Weights of a small self-supervised image encoder: 149.7 epochs.
Rows from block 5 of a small self-supervised image encoder, named by matrix and row number. Rows with one number within an expert belong to one neuron, the router's apart. Each number is 500 + 40 x the weight over its row's rms, rounded and kept within 0 to 999. All counts start at 0. Numbers have three digits each.
Before each expert's rows are labels from the 100 images, of 14848, where the router gives the expert most weight on average: "patch colour" is the nearest of a few named colours to the mean colour under the peak. Only what is clearly more common there than usual is listed. The data: capsule endoscopy frames (Kvasir-Capsule).
# router: router (model.blocks.5.mlp.router.weight, 16x320, trained with AdamW), inputs 107-213
# up: expert up (model.blocks.5.mlp.up, 16x160x320), inputs 107-213
# down: expert down (model.blocks.5.mlp.down, 16x320x160, transposed), outputs 107-213

# expert 5
patch colour: black
router.5:463519423512506508534493515496534419527438517543507462488541476513508504423554553547525500470473471513498562509540541537517491524528495446511520534527504520472416552547471472589529503541526464521528501481430507546507516499461484487433544534484459514518505463469474479425502460546556453472500461567436504538454535473510455
up.6:469475500461517541532471455478452530500518569559477513543469531539525599498472532546438499555518460471524529541510494483454541406408489544513513504568508529440514543526451468534485510484470535486545448461539517514497497522537509489527395504513515480479451527480443461541471508515519509464492425540540568470502406517513580
down.6:462447490557453548515509561433430516549509503550444429460510560553508462481492566480495500435540457564550516427490497582492490494496486489503533555451501582546557496463508546498555538482547477471509488571513453456512513490546531488551498496475538480443516529533482501527462542563497488532467482492443489514525499454529502
up.7:495568455477411515488472548466486477573561524553523534531469460461554475591523519600488553478529559492476516497476489566539523455473457552564421501539502544493544449478436563528570502503446460520486537517444514450466578537516520497560453469549536403518512570494610488454509482419480493471484512475495486506506472523510548
down.7:532483504455453433534484534527502511470486528478588497457500483528529462407515519527493475488497488468492504484488535474459518506453479492500531596481513511508416439512489524511486579472526523493518563495512570546497508549541453507530472483503521478514443429537495453472538539485507422514431461498544443426419471448520410
up.8:503468520450488532490526453532517458525458469543510454478491489541464522473449507543526529442487433446557499477527469483403457532519567499522532514540481455528559441469510511534524509515547576526533425479454479499545557588478538474461493472456454479541523522506524487576526564447560466428409464539534539535526531467482511
down.8:534541498499524499534489497462538495535479500499484489518500405481554462488510521507448446424576472566426514480561503465462454499493488540588513463490487478501515546453498513438489537485478414392478512477455515483501444549546590502505503486556510523512531576493556471564433472464492466519493553510542589567569490493492434
up.9:587464447418543487503509527480541466498515515544531484530457527509471558527491511541526456472443522429471489484481489458520499556462523579511503453455500448463495480488501497481545508532477511520506564511501487570580502502545465473582548460539448566532487554489499543550477487404469556473462533537509496507490492450517537
down.9:519518564436517412463530501568537508484515628558507502544457426465471512503483487462431550504489510490478483428528499500430525517506536555482508535516538516549457471474542570541513448488518500552497580465399530494508516447541549509554488521502455524456491475443499589494519514492457477533552457493457487435520491449550448
up.10:425545510520480509541434517494521497624464548404477497501534445465546498589475477580505493495539500453485476477492489524419479503539416541496464485439515474562560547509517474574469495502484508491478515530511533444407508502503546473518480535437458516559533596519534486526548540455463539513511483470507506525554542463447409
down.10:467513581511510450488561480515521551499512510547458466491439521525486551509444532494517576500468456502475555483480491550524424530446578538569478526502514513533579486443484477424425542461485557456481455462529519479484534519403485521480484489548499532516502542573420520450549485485503527464506408478494453490449516473492529
up.11:540487465474524568585453458460469488482516531532539456500450485526509520571503489513500572490501525551515477480579502501548500495481420465492524471474521542552557504464463542470527499520500471584533537524520524460454410460448523522541511553476540479496573495513501464542569477426505503485464507526505451532535470514505493
down.11:504533554506453410550501510487459533510552501486529511537513526506529464443490537492457509498513536492501598473493533499437537466526464466599465539491497435504466482512493536519493589425522531515518468459560455562478421483486474494442503545521507494465504490499590566466560457488411474607472522466466457523527532476458532
up.12:512509520524513561437493479516482542517442543523520521546511482510465484535482440461517531431516506507457426476506494542501500516477433470464525488487444439481504460527542449402491601501504451525469506554626489459530436524486445533471461492526460481497516501502518502499514565478478522482508408485532543558458520506526540
down.12:491529530516447514518568481508479507487540434493438456506487539593521547483524485474524490479497510469537511524501476487491485474509503560493510515469544458458482513523439513504511538487525629502544518498550529498486516415455535473565582526448498460498490471532499445451491520529474483490525490496526585456429518531549466
up.13:409446493428490518520503451485439498439421529504509461524530446578534554543520489536559523431472588521520465485470374554466526463493435516459450513479564570490394480525490447488475417502498525522440465419497472519544450591478516443567507462562433516454463477475498467467499529508413498419525485546482534572524490521530513
down.13:523506550506532453472463525488485518567461518432496487426445524470464454484385552544554482483512558538430570518510535503499462487480431540532454511496544483530540511547499507520520536553483559480556560515543549473430591456484458500494501528515512504502530531511513455504452437528551433567475438523479580468515503523483511
up.14:509495527511492534448508483462537583458516519528535505578442501504509528453445461546550454513544556516494511537479475489477503448486566550477619501490491485504514536440591508506487462401444542437464413426544552539503484545542495529510561493465534600524521487450516549538498618449505563509470493457590510427506503456404489
down.14:464495536508517565498517455500471485476486512511538481548523509474461514453436492444483545534535541542433480418428525504520594437510449538396462504546453488434533462496496513524481514502530573491550469558463486548590556433537558401485544438534546442483406503409493492568545518491559476458463543450507505490494566466493518
up.15:443499505544429529494479477521508475447553461489552546486534452532480543536457538391532546499456451515502457539523534466509486488445501446507524540528458519581463513474508530480508542531556490493552508559588491528596570475490490487485507472504516477485607532551493528486494511522557503581455575512524488475439606518474454
down.15:542500479494524580581533496505456489450465502465501560536567470518526461527457507400488516531431506474476455520458493511502534489469463475495460412575481509531542495507538432521556488461536512452593495548502486467493479460511534451516447519460522522520528516444497405557533559403531456503459511487500515507406489569447500
up.16:539435410501567513562488478522474463459520517479478523505439579463490495578461437506526477494506463492544497539502572524464474488501531554515536535499529517500440550445474458529480532512491498420468487530433496524523513452487491510490472489485515477458544568466514453529488511483566488478512456552406469454482527540456491
down.16:450554512502510436415473427490574529525438499430481540506469478448460529471508507554540524524482454541556512479527519508454557503568451443543532471478540508527501522483449541509565507496533468504432516444528507528505510523527508510515485525501517503553519530478471481521462496473473521561483475561548544494458496535531487
up.17:474557531492472481515539476527540528455525546544469456523479505480467505443531481424490512519483526482492534551457452543467604442469593575584570514545466535454454468531510534516537560444490463491546551476504487464494442500462446590562486507555521567437525540502509543510530453512455485540518493499507545469502464438516424
down.17:507536521514529486485486437463483455526572454558491538450451499439472457507422514487557510595454464517552518492473536448484478524488535421508536540476467494475478541483478473491524506476467566498460514531544462467513546495519476466454492448509538496485481506462429429438548534487409533516446515466454516490460490496503479
up.18:543502516493547473552480496540495554529469454507508437514521428539526504498477533532520544502462521492513551485467454518481522492483541539482520534454517483448439473454474500456508451446450561533502489431554545591436501525482512449570473480486458505472509545502516568494484541544537565478546529475498520524474540559470530
down.18:542458491493569503483449502437492552536466453472503492545452471537487482537582574464500426543539523498504475435483531426450507582482547507484541503467461477536558496536545464534554542519573442507532488565501438501524481514472443574463496517473516456497500488555491534494473581537454470509556541509548495410440410517479450
up.19:447533482453561474494532550524500552520491442526418487517498502461460446568526524497492499510497490459517419532506467458544568453526520478478467525470522487493551514454506450478468461540451531537429539567506511495494467493534433429452423449441576517580539463501443540482490540513508561565451486524555507491505554520517560
down.19:512493420483510550445550495517559524468527488411475526473530411521537574464479519567465468557458375474555539474568545482534499487568495495489536455517454484463493521490508505491479430530517510517445530553512485475511544495489511499483422524451442443545521591578553507454533447489563410473515499497458443589503469553513530

# expert 13
patch colour: orange
router.13:584564463508556475458526468464508454473491520529550489427454418523537496458497530447483536496515536481496542477423530459560472458461421516477558507475423570502496517589445503518540554447529461464542457452512438446565531443492556516511543536448506405597473462503463499494515498505492462549459486473427412452478471560536553
up.0:466503568432490553532503528467501479507479501525525504510508513474502540524531496539578476496477480539528492461455490557520529416479466473497492417470456455516473514441553520571502571511489497521551480467410447488480574516495505468519491491485461468515466469428525575473465445478506518502486556522460528530463529457517481
down.0:485467451433604466509497530478536469515516487569441483488534562557481485454452527483590511463518442516513474519483474484448532432502489479495487505521526517476447520511463504510533565510503516496527540565548552558514498561533538485503485594534449547499469524547512581490495531536444447513503533460444457509522446530484467
up.1:419475473514515487503454425478553439518479505499492500525536528429489446593526531467498583472494459472474528503492512466533499493441490519526455461572524468489566469519516515537511443555503523529565516518470525480508459561551459486524538428451416544478468534485445546445548464463491429457485523530514501514451446492557518
down.1:504447511534486515484467514518505542477552556562480461482568485533448461530540481536469514499497469489469443460460516528499522526511474471509472526518432502541537455509537482513494504562505394426453506518464482471541456525475480496510500507409497528481440515531532462621490477457489496477487504547552459517585502508486386
up.2:545461533499519465539496469543528513479586463477488427496538539492483504627541490468512497499499540489499527539460511505509518526392479510559467553495532458482509455443499485496503526552437479517473448489484477501498491480475487481505563538391447491482441554446447562421498492554535495561594515509519552513481493493508490
down.2:515528457496508457456558531440450414497496451511498552619410469486505576461552527542498520475461625433446512453514545500471478530491517496482477577554477503533535433430506513555526498469514485496532574550585528504504474489500456506430490492563496495574518492496426474569498457466461572491556501482482396475528513531452566
up.3:610500501533513486510456514507472497461511465494470480549496528392506521448510458591482561555508476535542462577455574473486505526548552510469523522432485548567518462491485496519481516561453490507442453460492435488492490527521501497469514476506522490499535444477496516509487518501502541570524494547452485467526548493482480
down.3:470499547386417527505548518515451481540477468547510492448577627554505531423492476556523472484462504439511453541495423512486526519473466569508505481591491514436444485538463453534489448467459501481463504498554487500509510514456516539461543492606541462540530528511543522467515481480589535553495568514515506522546541523510493
up.4:557496600528479445446479488503525481511542460478517509515458519486444567516484462567502509466529441550523417502482440478485473430496478488478490477489513524549514508502496454475480440505476488544515554537484463518478509481516521493443486556412474487474487515530542497508460548481511486491491522448520424508519503466473517
down.4:525536502477474417543489464494476446505521536522503525492496484549582552457471480481608504519515476477488492507459507437516450469432494546499520543516499471516563504525559493570517428431490512426481511577502558450495532565534410515478532457572561466476540421530538495485459465493532490482452473520463403469499520514517468
up.5:525459500520553529519482543515524445527596551467526483455463477500550447510493514497468494526489538540515487515523566463469496470629511496537504440496494505383539435511429440606472463500514504470506505460461498446458593584519479433539511516529500543536565489545511480506541507459471466503514443477449504538500553407554502
down.5:517562451526518477507524501493512488487450463568557513465571493474469562474418501518443586480526512502475480492543453556463467530462512482536455446514470495499491510441587572516519540516504526503488499516537528477400508482456568527515482589529527491520441491479538503509456477565527510490544481475480591468489428487513542
up.6:533531540498467534543527540484467417493466501489501514487486519534413449537526589461529499532481415503528543475459469467533424554515541540415547482556445594504432453567482511512529529547466469514491499444505495490526466488486396507487582480498516542454483539580523499570452570508546408471439520490549506506465492496577502
down.6:503526508491503511494446442450464468415523504454491543483469449518483487482488488570418511578516465521497486537535538514479611488442481530469435514510492492516546498483546536501552580513512509471573533499465437555515478528496508524482498572421471535496553523491530433467522597475491535511490477409490548494482529551396437
up.7:470516499495474495450493552536481477555562516465476487490408535568500517462451544453491473538522509519539509455460438597525421504530442508537508507521508492495535500504486390487415576498491495517492493460521499516552499479501503507517469543539524466475531493550584520554477499458499520478524540508498522535460577476498524
down.7:500436489483454469538468510498402480467493417544498480466513461447568551505514485473530508505486486507532542451531566552521485455539548470527503531518477493502473539467429501523488541522502478570438474566552480471453502495588485503517466531468456489386508500543447453519543572515495485515536504540531415504445495513555527
up.8:478513475475482568416452449480392492614499430484580520526451548481418536439488408507563475488478490525522547514483467539545499510536501480496562473524464536444396546561555483459506446537497424455486480525501512486504458474474515559490475477522502516522602502445484542523445503461523505504532505498503490531498484493456492
down.8:580543509520485528547504518523504495508441543402485523554512450474478490532563534454461538508491571508505486512480500606526484488447551561531530530537517521491574508557559533479470550486478512525515457525412463532468543487499448497467431465451529489450473500482452448487533471571482530501490575475505439537470513543528518
up.9:435465466464501474421498520513474548528490541520538495463607540516533470478516542496514505507470449478509398518520414560421499493535542475614452512502461518502497390464528554411501472508526485495567495514493553517522469525496444502469523494453440477510517418440504477595494437584526530478520468505457506464505424454438552
down.9:545506446502562536466421499513432446455455436482404517536519442436437507620459517450567506561521511429497497522520476501544391529512460496484478488447522434523496443461484571498559492491552463489513512444483497512445553525456493472551433530495518482530480490509549512498538464479538456483522526473534566459470508551535494
up.10:514533474523541477503491574500457549480415460509468488510522583498581610491497536457492499483512495441512473523466507504536481500457452561480430538440508410521511440435534505469501410556465467558555478462613517465484522554460497487585435497529443564541434454544544537531506443488464455496486515519432574472498495522494549
down.10:514544448508505537447513503537505490509549533517520558491497570562444542456506470525486490402542476581500411487500527514552541500525523471479477434551495440482503471449479528480537505430494500466462510488514472482448429540480583520440463475522477460592578455506463472399502552526501563460530483536485482489485559517505477
up.11:492551527465512500582440490518526472530501517546488487437594504518494497431473541459532496429469498536477448476510511506517523537499487537553454433530533567482532487565618482514436461518502480491561544538419444551577478539583514518503428423460431470491529500481471518515507394454495426488424515529416529526482543469511497
down.11:499553483469530460445510458551460510557491455568480488496493473500506486505484513488508502534539463480564497516486544527507444572452529493573465477574457479522469503493480532479505456501512511518603528522468569462557504508514446521494443484518492434494487551422453506498589503510495459492513473493497520469493567468458501
up.12:543470465495449523523575433561471525438561535504482562470440388509449485580479492534458545589476507619505526549524514488451413516547534487528464495467505480499532554536536516518489516517512534475438482520503523419488511431467440489516468564568519488483546409479418470508534557490581477531463477526441530512526517541481481
down.12:561520473509498495472530477414520519438496546543557503551492461522467541502445479485504552478545489512477461480484506497523499465557440436490498534501473495427433486508553472526575496458518491496488505583487508515423548444473479480527521489529440502516495544502529499533505591497444518573520530497480548512515512429526474
up.13:514452450481499486431516477481553446480496497527464504476511447551544526496542535432505556445497489483505421473524421497507503467564493522563559384475504518480573531493477556479419475436495588534487510493528507505400418438554478539542482528540496444537539528451423501439493523498439545486371482398540485525457505511538518
down.13:505532489502496426466499421481504540502502539502486496480551507518559478439448478549527526542480459506503534556488492555535511547550501492571469475537523464545489485557448554458411523513461443482529452537476482502615561498461517437510494423497523422569507468550478476435494481593463429518472459535472524441475538478503437

# expert 12
patch colour: orange; grey
router.12:554442492505553421547469495519454494442550498574451491482453496424495467512445500442459489429517511482527542485528462503552553517610534538532501490548540454587481490483526558497493467502585463452506469459552510557483414459515537524555462468480588440444495450520479530475470525510453553531495471485494434497452428490525530
up.0:481491454445466534535551497516573499482472550497446511565510485482529463515512533507506504508478524477533485518473435531500428555537411457520472445491507469499558463548508531550463485573554436524557544508379484478546507451492566492544485543544498491508547427499534494477474480511488475451539530452423518447532476419418499
down.0:534554503540539560462536499577446490450489548480527443550411394471461557524542473489504497518478426534477492447490466529519488527467514555529549467483471492546462540515468475439481480534502561518520451474483482514451513521522452473512430516487504499545488596419485471517489444476486422518514534495512542470565469523581498
up.1:530500507548550447474459539537517457473513475479506484502585513476527512492511580492458510502513461501547573488447488458478504450528452517446533474470504486530478462501438529528550501413522506469480470489495481460458510530469571473471597568427471468469490530494527434415462508578528530500513485552492512506521461525514462
down.1:504502520496485476582473482503499467442476490485534503473493485524524513448563509437461465571472565505417530511482500505474504502478460515499496440497415507546550582533561483492496448489575583495503467497509524520587533434541471446478438512494527502469427490454549550539592444540459548484547494468534450495497458453530526
up.2:503419442630485486471441478500492560553517507492505483546566513594554470545469525529523487444495484568520541509488486486428523542529499523527499483527462532616498467502566492547515585454572511508475544485495466532443421551495512493471503516452466516460557519522574447506448530525520596465464481485484586494510567459498422
down.2:505447484490463461502561565522491480480469453451500484464553455527494570586503446499486471502483418495525497524430527548525501562506475475414536496507575422479513478542495541466545439509500493526436484482430503463571471466494584468511497460535504465497488481469507480488484458548469484452518487528513479545562468529456579
up.3:500513519555483500484519467551553572506489518529526514519562502472518539387474497511558497554539468526486530484493517516489584512573472525504481460429526494489502545489540546470491449426558551514504490473528532511505558541498529518471471543420591482493525514493555500437477524456538448472472522451480530467538537469519524
down.3:483474499502507531536531556488560515606497525510474522518432519526473466552618485500499460458474545472499544467462471472511435497516497478463475433469513488446499511515528557490570521554438551576532403464478516433521410553481551437504449450463468527499489543523506493476483508503560486518574542514450539481475517453486521
up.4:558514488505472502481517519494387519501509451429523491523495598484481471528481477479471517524474409414562538510439519580499569529528499485481567484533509461539537398465452504480509459613505466455548507492552478566511493471497509565458477539526514380485493520502559451432456523488477460502486557539534454562502483505479524
down.4:490528454537492495484463546556524523480497486523440497577535483539490550515488473512520557503484472517532434500473486500533431520492548442500478513491528565535517473453469531472486472448488509554479523488478527432458561460530436556559505432464521535498533500495487576488506496510565487489447489512556475545568468531524480
up.5:576543516467472569513525567504504564472533552476523495536521527493501463508513551578489539507479440385547453572427550448441522485481451488538430539543511494489445476471544509549491515526445496521461476424441512510578514453511454468503476502559620451539461461463529460450468539539492503496516476463517534546481566500530596
down.5:494521544508477473521446537554506458478481513455434454541443494504499439581524478456435585525539518479444482556509516467432555521525482509435548535423471434501563505522515472549460531509506508506528577523494494534547457550491481517462524517496464551604489572478425550505508472535467505496481483488480490605580555451541491
up.6:527548457453466526516588462516434550481570497501439455484542448494434542508498461573515585500510548490500536499466433485479525546552506583557454493471569536566508455521533561412537519509498497477575506483428502440537511459435534525503498485427461572521443457490500456511465528536552537506470504463514499511472471483495567
down.6:513519418463444492535487569522556508552472506495500470515545495487506504490491490476583475480497495529471385456471487472486477519448575499428500506551507502458481452490585527393493514486557463528501579515501475470455532562543475486522467461530501500498491436548476495460533447512540436480481511455490495502508550441517494
up.7:464533509475528541484498483513529593490500441503451480462540496466548549467408477547501448502488588576496538539539566463443536558533474487579483404547504537492459441512502537533520604495493469441447489561450461573494481578464483374521480528447472448486519565453526485514547490482473506500491517518495446489530498518633498
down.7:384450421549462553477493506496494442539503512399466534462488484511472539477487524488486497469525503451518493531448527513595477461430422533570519496513460491490520502525411532517554522493518525469594500513540483474511556445490483427505477436527471454501498500466451525469550436512508517580492468460506496470465499494509567
up.8:515453555518524540497501513453477517503424545446487472482515456469485496511503519526504517463447487470518550492409515524530454569560519483496486533522453506471505484515518524468435529485518557502486366556418451505497564481448538490460550493492508498531515620502470520541560471489510482512515515520444517492487423497456508
down.8:548483560432476547519471514506605459565533452455498503473543505518532563506524434469503499567557558529531501474452496450468495580401477486443405491471454485495523531581476534503531578478461438529582434476500451533511458488509537528473551473468509526474507464486544427477539420470530577557539485453482499559473554574501442
up.9:481523510446505533460465486447551460505486511433610509564521540559464448441517449530508476553480580506514546526480519477437519513438500565521473476481478521513539530469436475525498486561485504457381562588512498495540457446447458457578470510563539489479471505530458478472464548480589512546497555497531477505545479526540516
down.9:548489472459440568478597464510558500495483525457539498451489495501573549512530516529533460491527502543505483569551549477519492493475494479431520511456509457496500489476529437486487421541463506488453539533522525574492467521496448425492522488476486527546493547410463485490514500541410529514590525457539539484485506514474403
up.10:483511518492507559487526437423495449557586495448454479535504589484508452481507546465508491494484455440489540454590448451509445456514510509460439551468490498500424510523484445445445548473488464526488511534408497521497463541569484482480420494495449431586539527518466493489500524566517562502487472405421475463486435507546509
down.10:442498456485410506549510496528561545523589453523467496469486551488539528537517510505455565487550508523541453504449462563522493482393470538565537540392499526451534574431448499538521533539517561460488608485492490536484518453548467529495537604515546477405478528430479533497425455472484558549526424528545503544489505469487456
up.11:587432482495547446493565532441562505489489495552452474445475547517518449517453552496571471526519478493501428564479549560464542475496492491489503480480539473481554482521507486567430498544469544461483519494467491505561568483484483478505484526478497538549478514509540395442517556504495512504481389526504504545537526459491556
down.11:420454456513513513481512507534534477572494585471469559473504465496562561457457469512443529468484438569509469543491542495526506570485464516539431495520467502463526525540535597504436496481496481519457472540511504497449498549443520502583513493512454531514503507532532542506579475508499499447514507539480485438466554462471484
up.12:472515524483458492487572531515452509517544493423448483510485481559500504554458402484551491513480485535536522525471511501511508432559560481425503473505499495554561545447463553486442538507542520510463528547433437476499478478529431456492475511450452539475473482526560495470527440484549534444577536512554504524521502547426550
down.12:496513504524488489511528491486579560612457449446463496456559549515432417447509506521531513518518457459548519501436555493461522589497526511534514528489522539491478499531520508446491511486511452572538489514429418483513453453523625548559544510479539567450471554477507472562491552524474567490452522439507437536524544525462484
up.13:452572443437550457428480560521469500518491488448505480444534529525498508520488515462566544499452467460477454507495523551487471457470478551543495509487574517588529555487531512412516503471467534507455446473476533452506450540557530476575445413526406470530506513488478569554481424526472489505479511519480520482474518487613457
down.13:476573522457478518484455497438502506537451469536502452453465527543537541545570454469535473585569467496424486539482450567511460461507474479543479519553494435527472500514479575509464486568481481444513550490516479468509438565555465544510506501515564503475505489566463559560545428541517494560492468531471535567503457510440499

# expert 3
patch colour: grey
router.3:557512574516433530429569474503448550471482464484433490505502458502491542569470477497478482489513533503515520537454440499506573443489517572436531489487542534562515447468470468444489577472483517450473440469547465469421488500457509506562427445464524465488519515463468415544500507480478585555494597500535451500518565528459544
up.0:541526465520510438537508486450477455484432570597485548531491511502521515484480400430454497471466418446520495540468495612536529526531534523534496528562510436527457538516442562514500429461503483517462484460526575473579519453477514503468477528492528492594502507463494490453493525496530509478457460544483493534511502544423506
down.0:464537486446478478500468483447510533475565536483460501534376540499507493552602512517542546521489505528501484521421401413486539547490420473496501437484465528494533504468452484508518495495464530536494445523478489468571540416571385473455523503602505502556483483511529528553527520451522508546445572449551521488432493397493468
up.1:513539488480534483483558536445538468502496525473478501485570550470484474460541441534535505511493495526495535514413452497535443527498441503485440468540460547528449523502497494531439488508537498539537548583552526493538574475464502515571455537535526548428524462560576555489494505538432446445465524486453531505529545474572484
down.1:507525512565505522423490461528480454516482553440548521522421543482474533505513532505494452532483506472527484440580479488459444511492506478501501512479407452462501520453519507530577474504480464449529505511496544559466521487508448464480508551569553522454448514406515483484522583591539587484523477489532572521520498438556437
up.2:503529530468559520467558449531511455443550502457474507423547508513481423465537534468595424500449518548522517485535404517537506529539475480463506502528536471488481490512526450504523448522491474486495476470464459525533422479542500493531481470479479618494498513536516539473495486569520561434412535515418510576469513541570508
down.2:540450460450537469515427531523538517514517481629417401553533505467456463462507440461567498526462558537535408496426510488514520490524554538503508522474412527474494489502529630552514481480486466527502455521435498535511534510515470437517557535492493492522573425441517531450462477462549508526453429548555504435549524462467506
up.3:475482519552434578458449453504484561493472410420478545613484566513582498524436515559485490512489478621527550538582522548482572427570511562514471513548427492571451527517493558555422466479489561536458432482529555508448503491456461496477454470510601509490495492537542444447516548499531490518484507455509477500534527474492479
down.3:564524473433531452455494439459539512492502503517500498472548516507497497539580527468545473471567523453433539523472474462531491512468543466513502505446548485494490457448409427510590544551444420521494490445491539539504489521565477458552481542474516483436502537442498570592506484532441440498518497505479467495497472483463528
up.4:557500481465559517512561499497542471513544478500546479463444549568504561542507513556531624457467513500503392478436534526489461588478531465503583427491448519522505531514528507474479549515465420525547477496537548460489502484418472504533492512508497538517481515509535481446506519468518540535487425556453465555497512503508429
down.4:467503452480499532469545472406506529554503499544461561458483460583513474544431533502526475436449507500426514486478567531484485543492524492492507520465510505539485513532517501493411399443495556509451491443511544451481516493465578442566463506582572536447516554479499516443537539494484528436523524562521536505509531482518532
up.5:461527483507488523550504588477549517533545603412479511530525499508467515519513516502459524477528526557511461488465527442463528453575387464466490471492482487513585478480546505466506429518560530483547529533492543511401497526503425507450501509525488513499492486506471511464472475539521546553421509528523524468525516458559537
down.5:451527525465514510475536443530533471576557518522496526539455523544556536444492532426462529475489482505599446492475403462429512636563488459482513492475466468520608451492496480550452489484578494510479505546468502400488532412491505510508538447511531488523501514393503479465521441481480501498564530495447488422454559455506482
up.6:488531566415542421491473487525536504485569487467567484508494516541510488517506473543535465420489489468508457509494490449505453523560544481546497534558405512491512505507530521401427441482475537528517485505485502525488440442511466453480453472523522559568476488453461508433486558580370447472539500522520463518537546470533494
down.6:548532547542479460518514477533468452500528521520472510525506521509509573528535479485556556516527454436443511419509398500434481500472542502436501468452525451582497465514520589471517479438567497628503559459532493495514494559451458484500531442530483537463495548538571518490488458505513509419460496478454587575505555531566459
up.7:506485496465535433528488501505499502471493546507516495444492486493494524517499475542468516538498489523496477464521533532470503458528591488509458538432518485518499500484526451443455503490456539577458493444527548490455464496488504508513467481464498474561520464524494506601505522481477522482482409537517487593492509509512535
down.7:506475495475476551490467406527570490468482473574562487540548469439501529480545533489499492468479532481511453535468452496441534524554446523457508486458571485554486546536451494528543505496427585456447557470475498528605496586540432521495446482419565503536501485482492525519474454468552502554522507502469527521534516506526482
up.8:524514544467531493549544493490533555524526476486513446456585498450476461498473496522488482528499509469474605425542473440489530538492509588499455535467526468516451556530495593493483486482556488543542474534485526509509515504488544498426517497521451524487485583543498530505530553469484495501513468450515569519504486472454409
down.8:565501538446498496484471534434474504490506448558487518575510474540573548513498503449540509436490383477554495455516440456511507533525473433510526506442534472414491467565496494428451537466519460549495497516400488478518542539523501588566509523459498487476491473514494492460483467479533509444515509503514481518473483472537494
up.9:450531468419520524538469558531504481464543512479498483517561500514493529455499521581462553479530468525529498512480561477484517495579495410466400487522508464466462442506492482570531487564544443519524452514587526566590547515522514460558568518565554454514502572478475505504482545442414492493491493513512468503496430427493548
down.9:482516474541534409553507529434480501492512549485520559446460457500514497554469445510473450516495550480558443438435517510457546502493450461461451520460463530545448514547421477475544503530577434482545561523519563469512487446510514474494520508478506573440527451491497487532446478516473488550462478459453506508493504449511511
up.10:514498490466463494607472457463537501487493488444513532459469499492433495518535533503511458491525488475520480474415420527439492507430522487513476390495485525518481480565430466492478469486486507565398514542553533479460541524487514460461482560543513567521538480514526503523493541536513526574489531463510467544475555552515531
down.10:427564484513576416501540480574498490509507550478497554559543524451505526450469476486489511485460433527525475496611482501525502521457449492454541508598498384433540541412485474381499518528530450462524587535506482519520497523545533504542538432545529438539528474458470463510517496522480440471597506431504435514520461520524524
up.11:527508530543430500478557493500458477389531509556442495552497506440484503484543455451489490486483480535515508541480483557494473422490530517506550466427534468487482556487490534466459571489485484554532496590496499518510495524481524526534432559543432470533550521484490470524473543478498480555460519593543506545464504487525498
down.11:479467459487498512486488521459574461548508540576515500388570424535511506505543494513575466475457451463526548509483566503527549564493496487433502525538548522526451525477443578524475512484539431480451510487450555486519441440535514541432534440489496500487575491481544458527493452534536470525527483453514519473521473484491484
up.12:486433481557434493448528495494533561536456462500543527529475561448436490511483485504534490481429537544535494535492483505513534493464514513455425453579518471512471469517461416484457406478505509444551580543479511571460523552502516532560516541548492472502535539503538419472435498521508497499502496505521489466535495564510561
down.12:440468481501543548462467392455552487533576488459527493525520476461512442409503489622587511507508510507474545455456488441442510518484545479519421488530457419547525515482588492510490552503513469502467571539513498510498494509474549494525495500522482539481525485473437534493455512558452517483538492506562497498572446566493499
up.13:410478551464528567539501503519482526511465432460492532505459531504493519486494490523552526500506450442557483510506406498481495555490516416444477432516446431413498438466406442492518498553380483485547498510525611482526535506509492509465473534465451584488478507442582518542504449536564597538460556475524491524519532581553500
down.13:557550419527458479509614493473466441533504583404446530522472571495491480471429417487468474551481515463502594493501541498508499499451448496538497584511527488502468497425515540519438537540479509528494479518465461452514532489518596478484554535512531498467500434520486526462541505481516481499484459449415479450510485482542531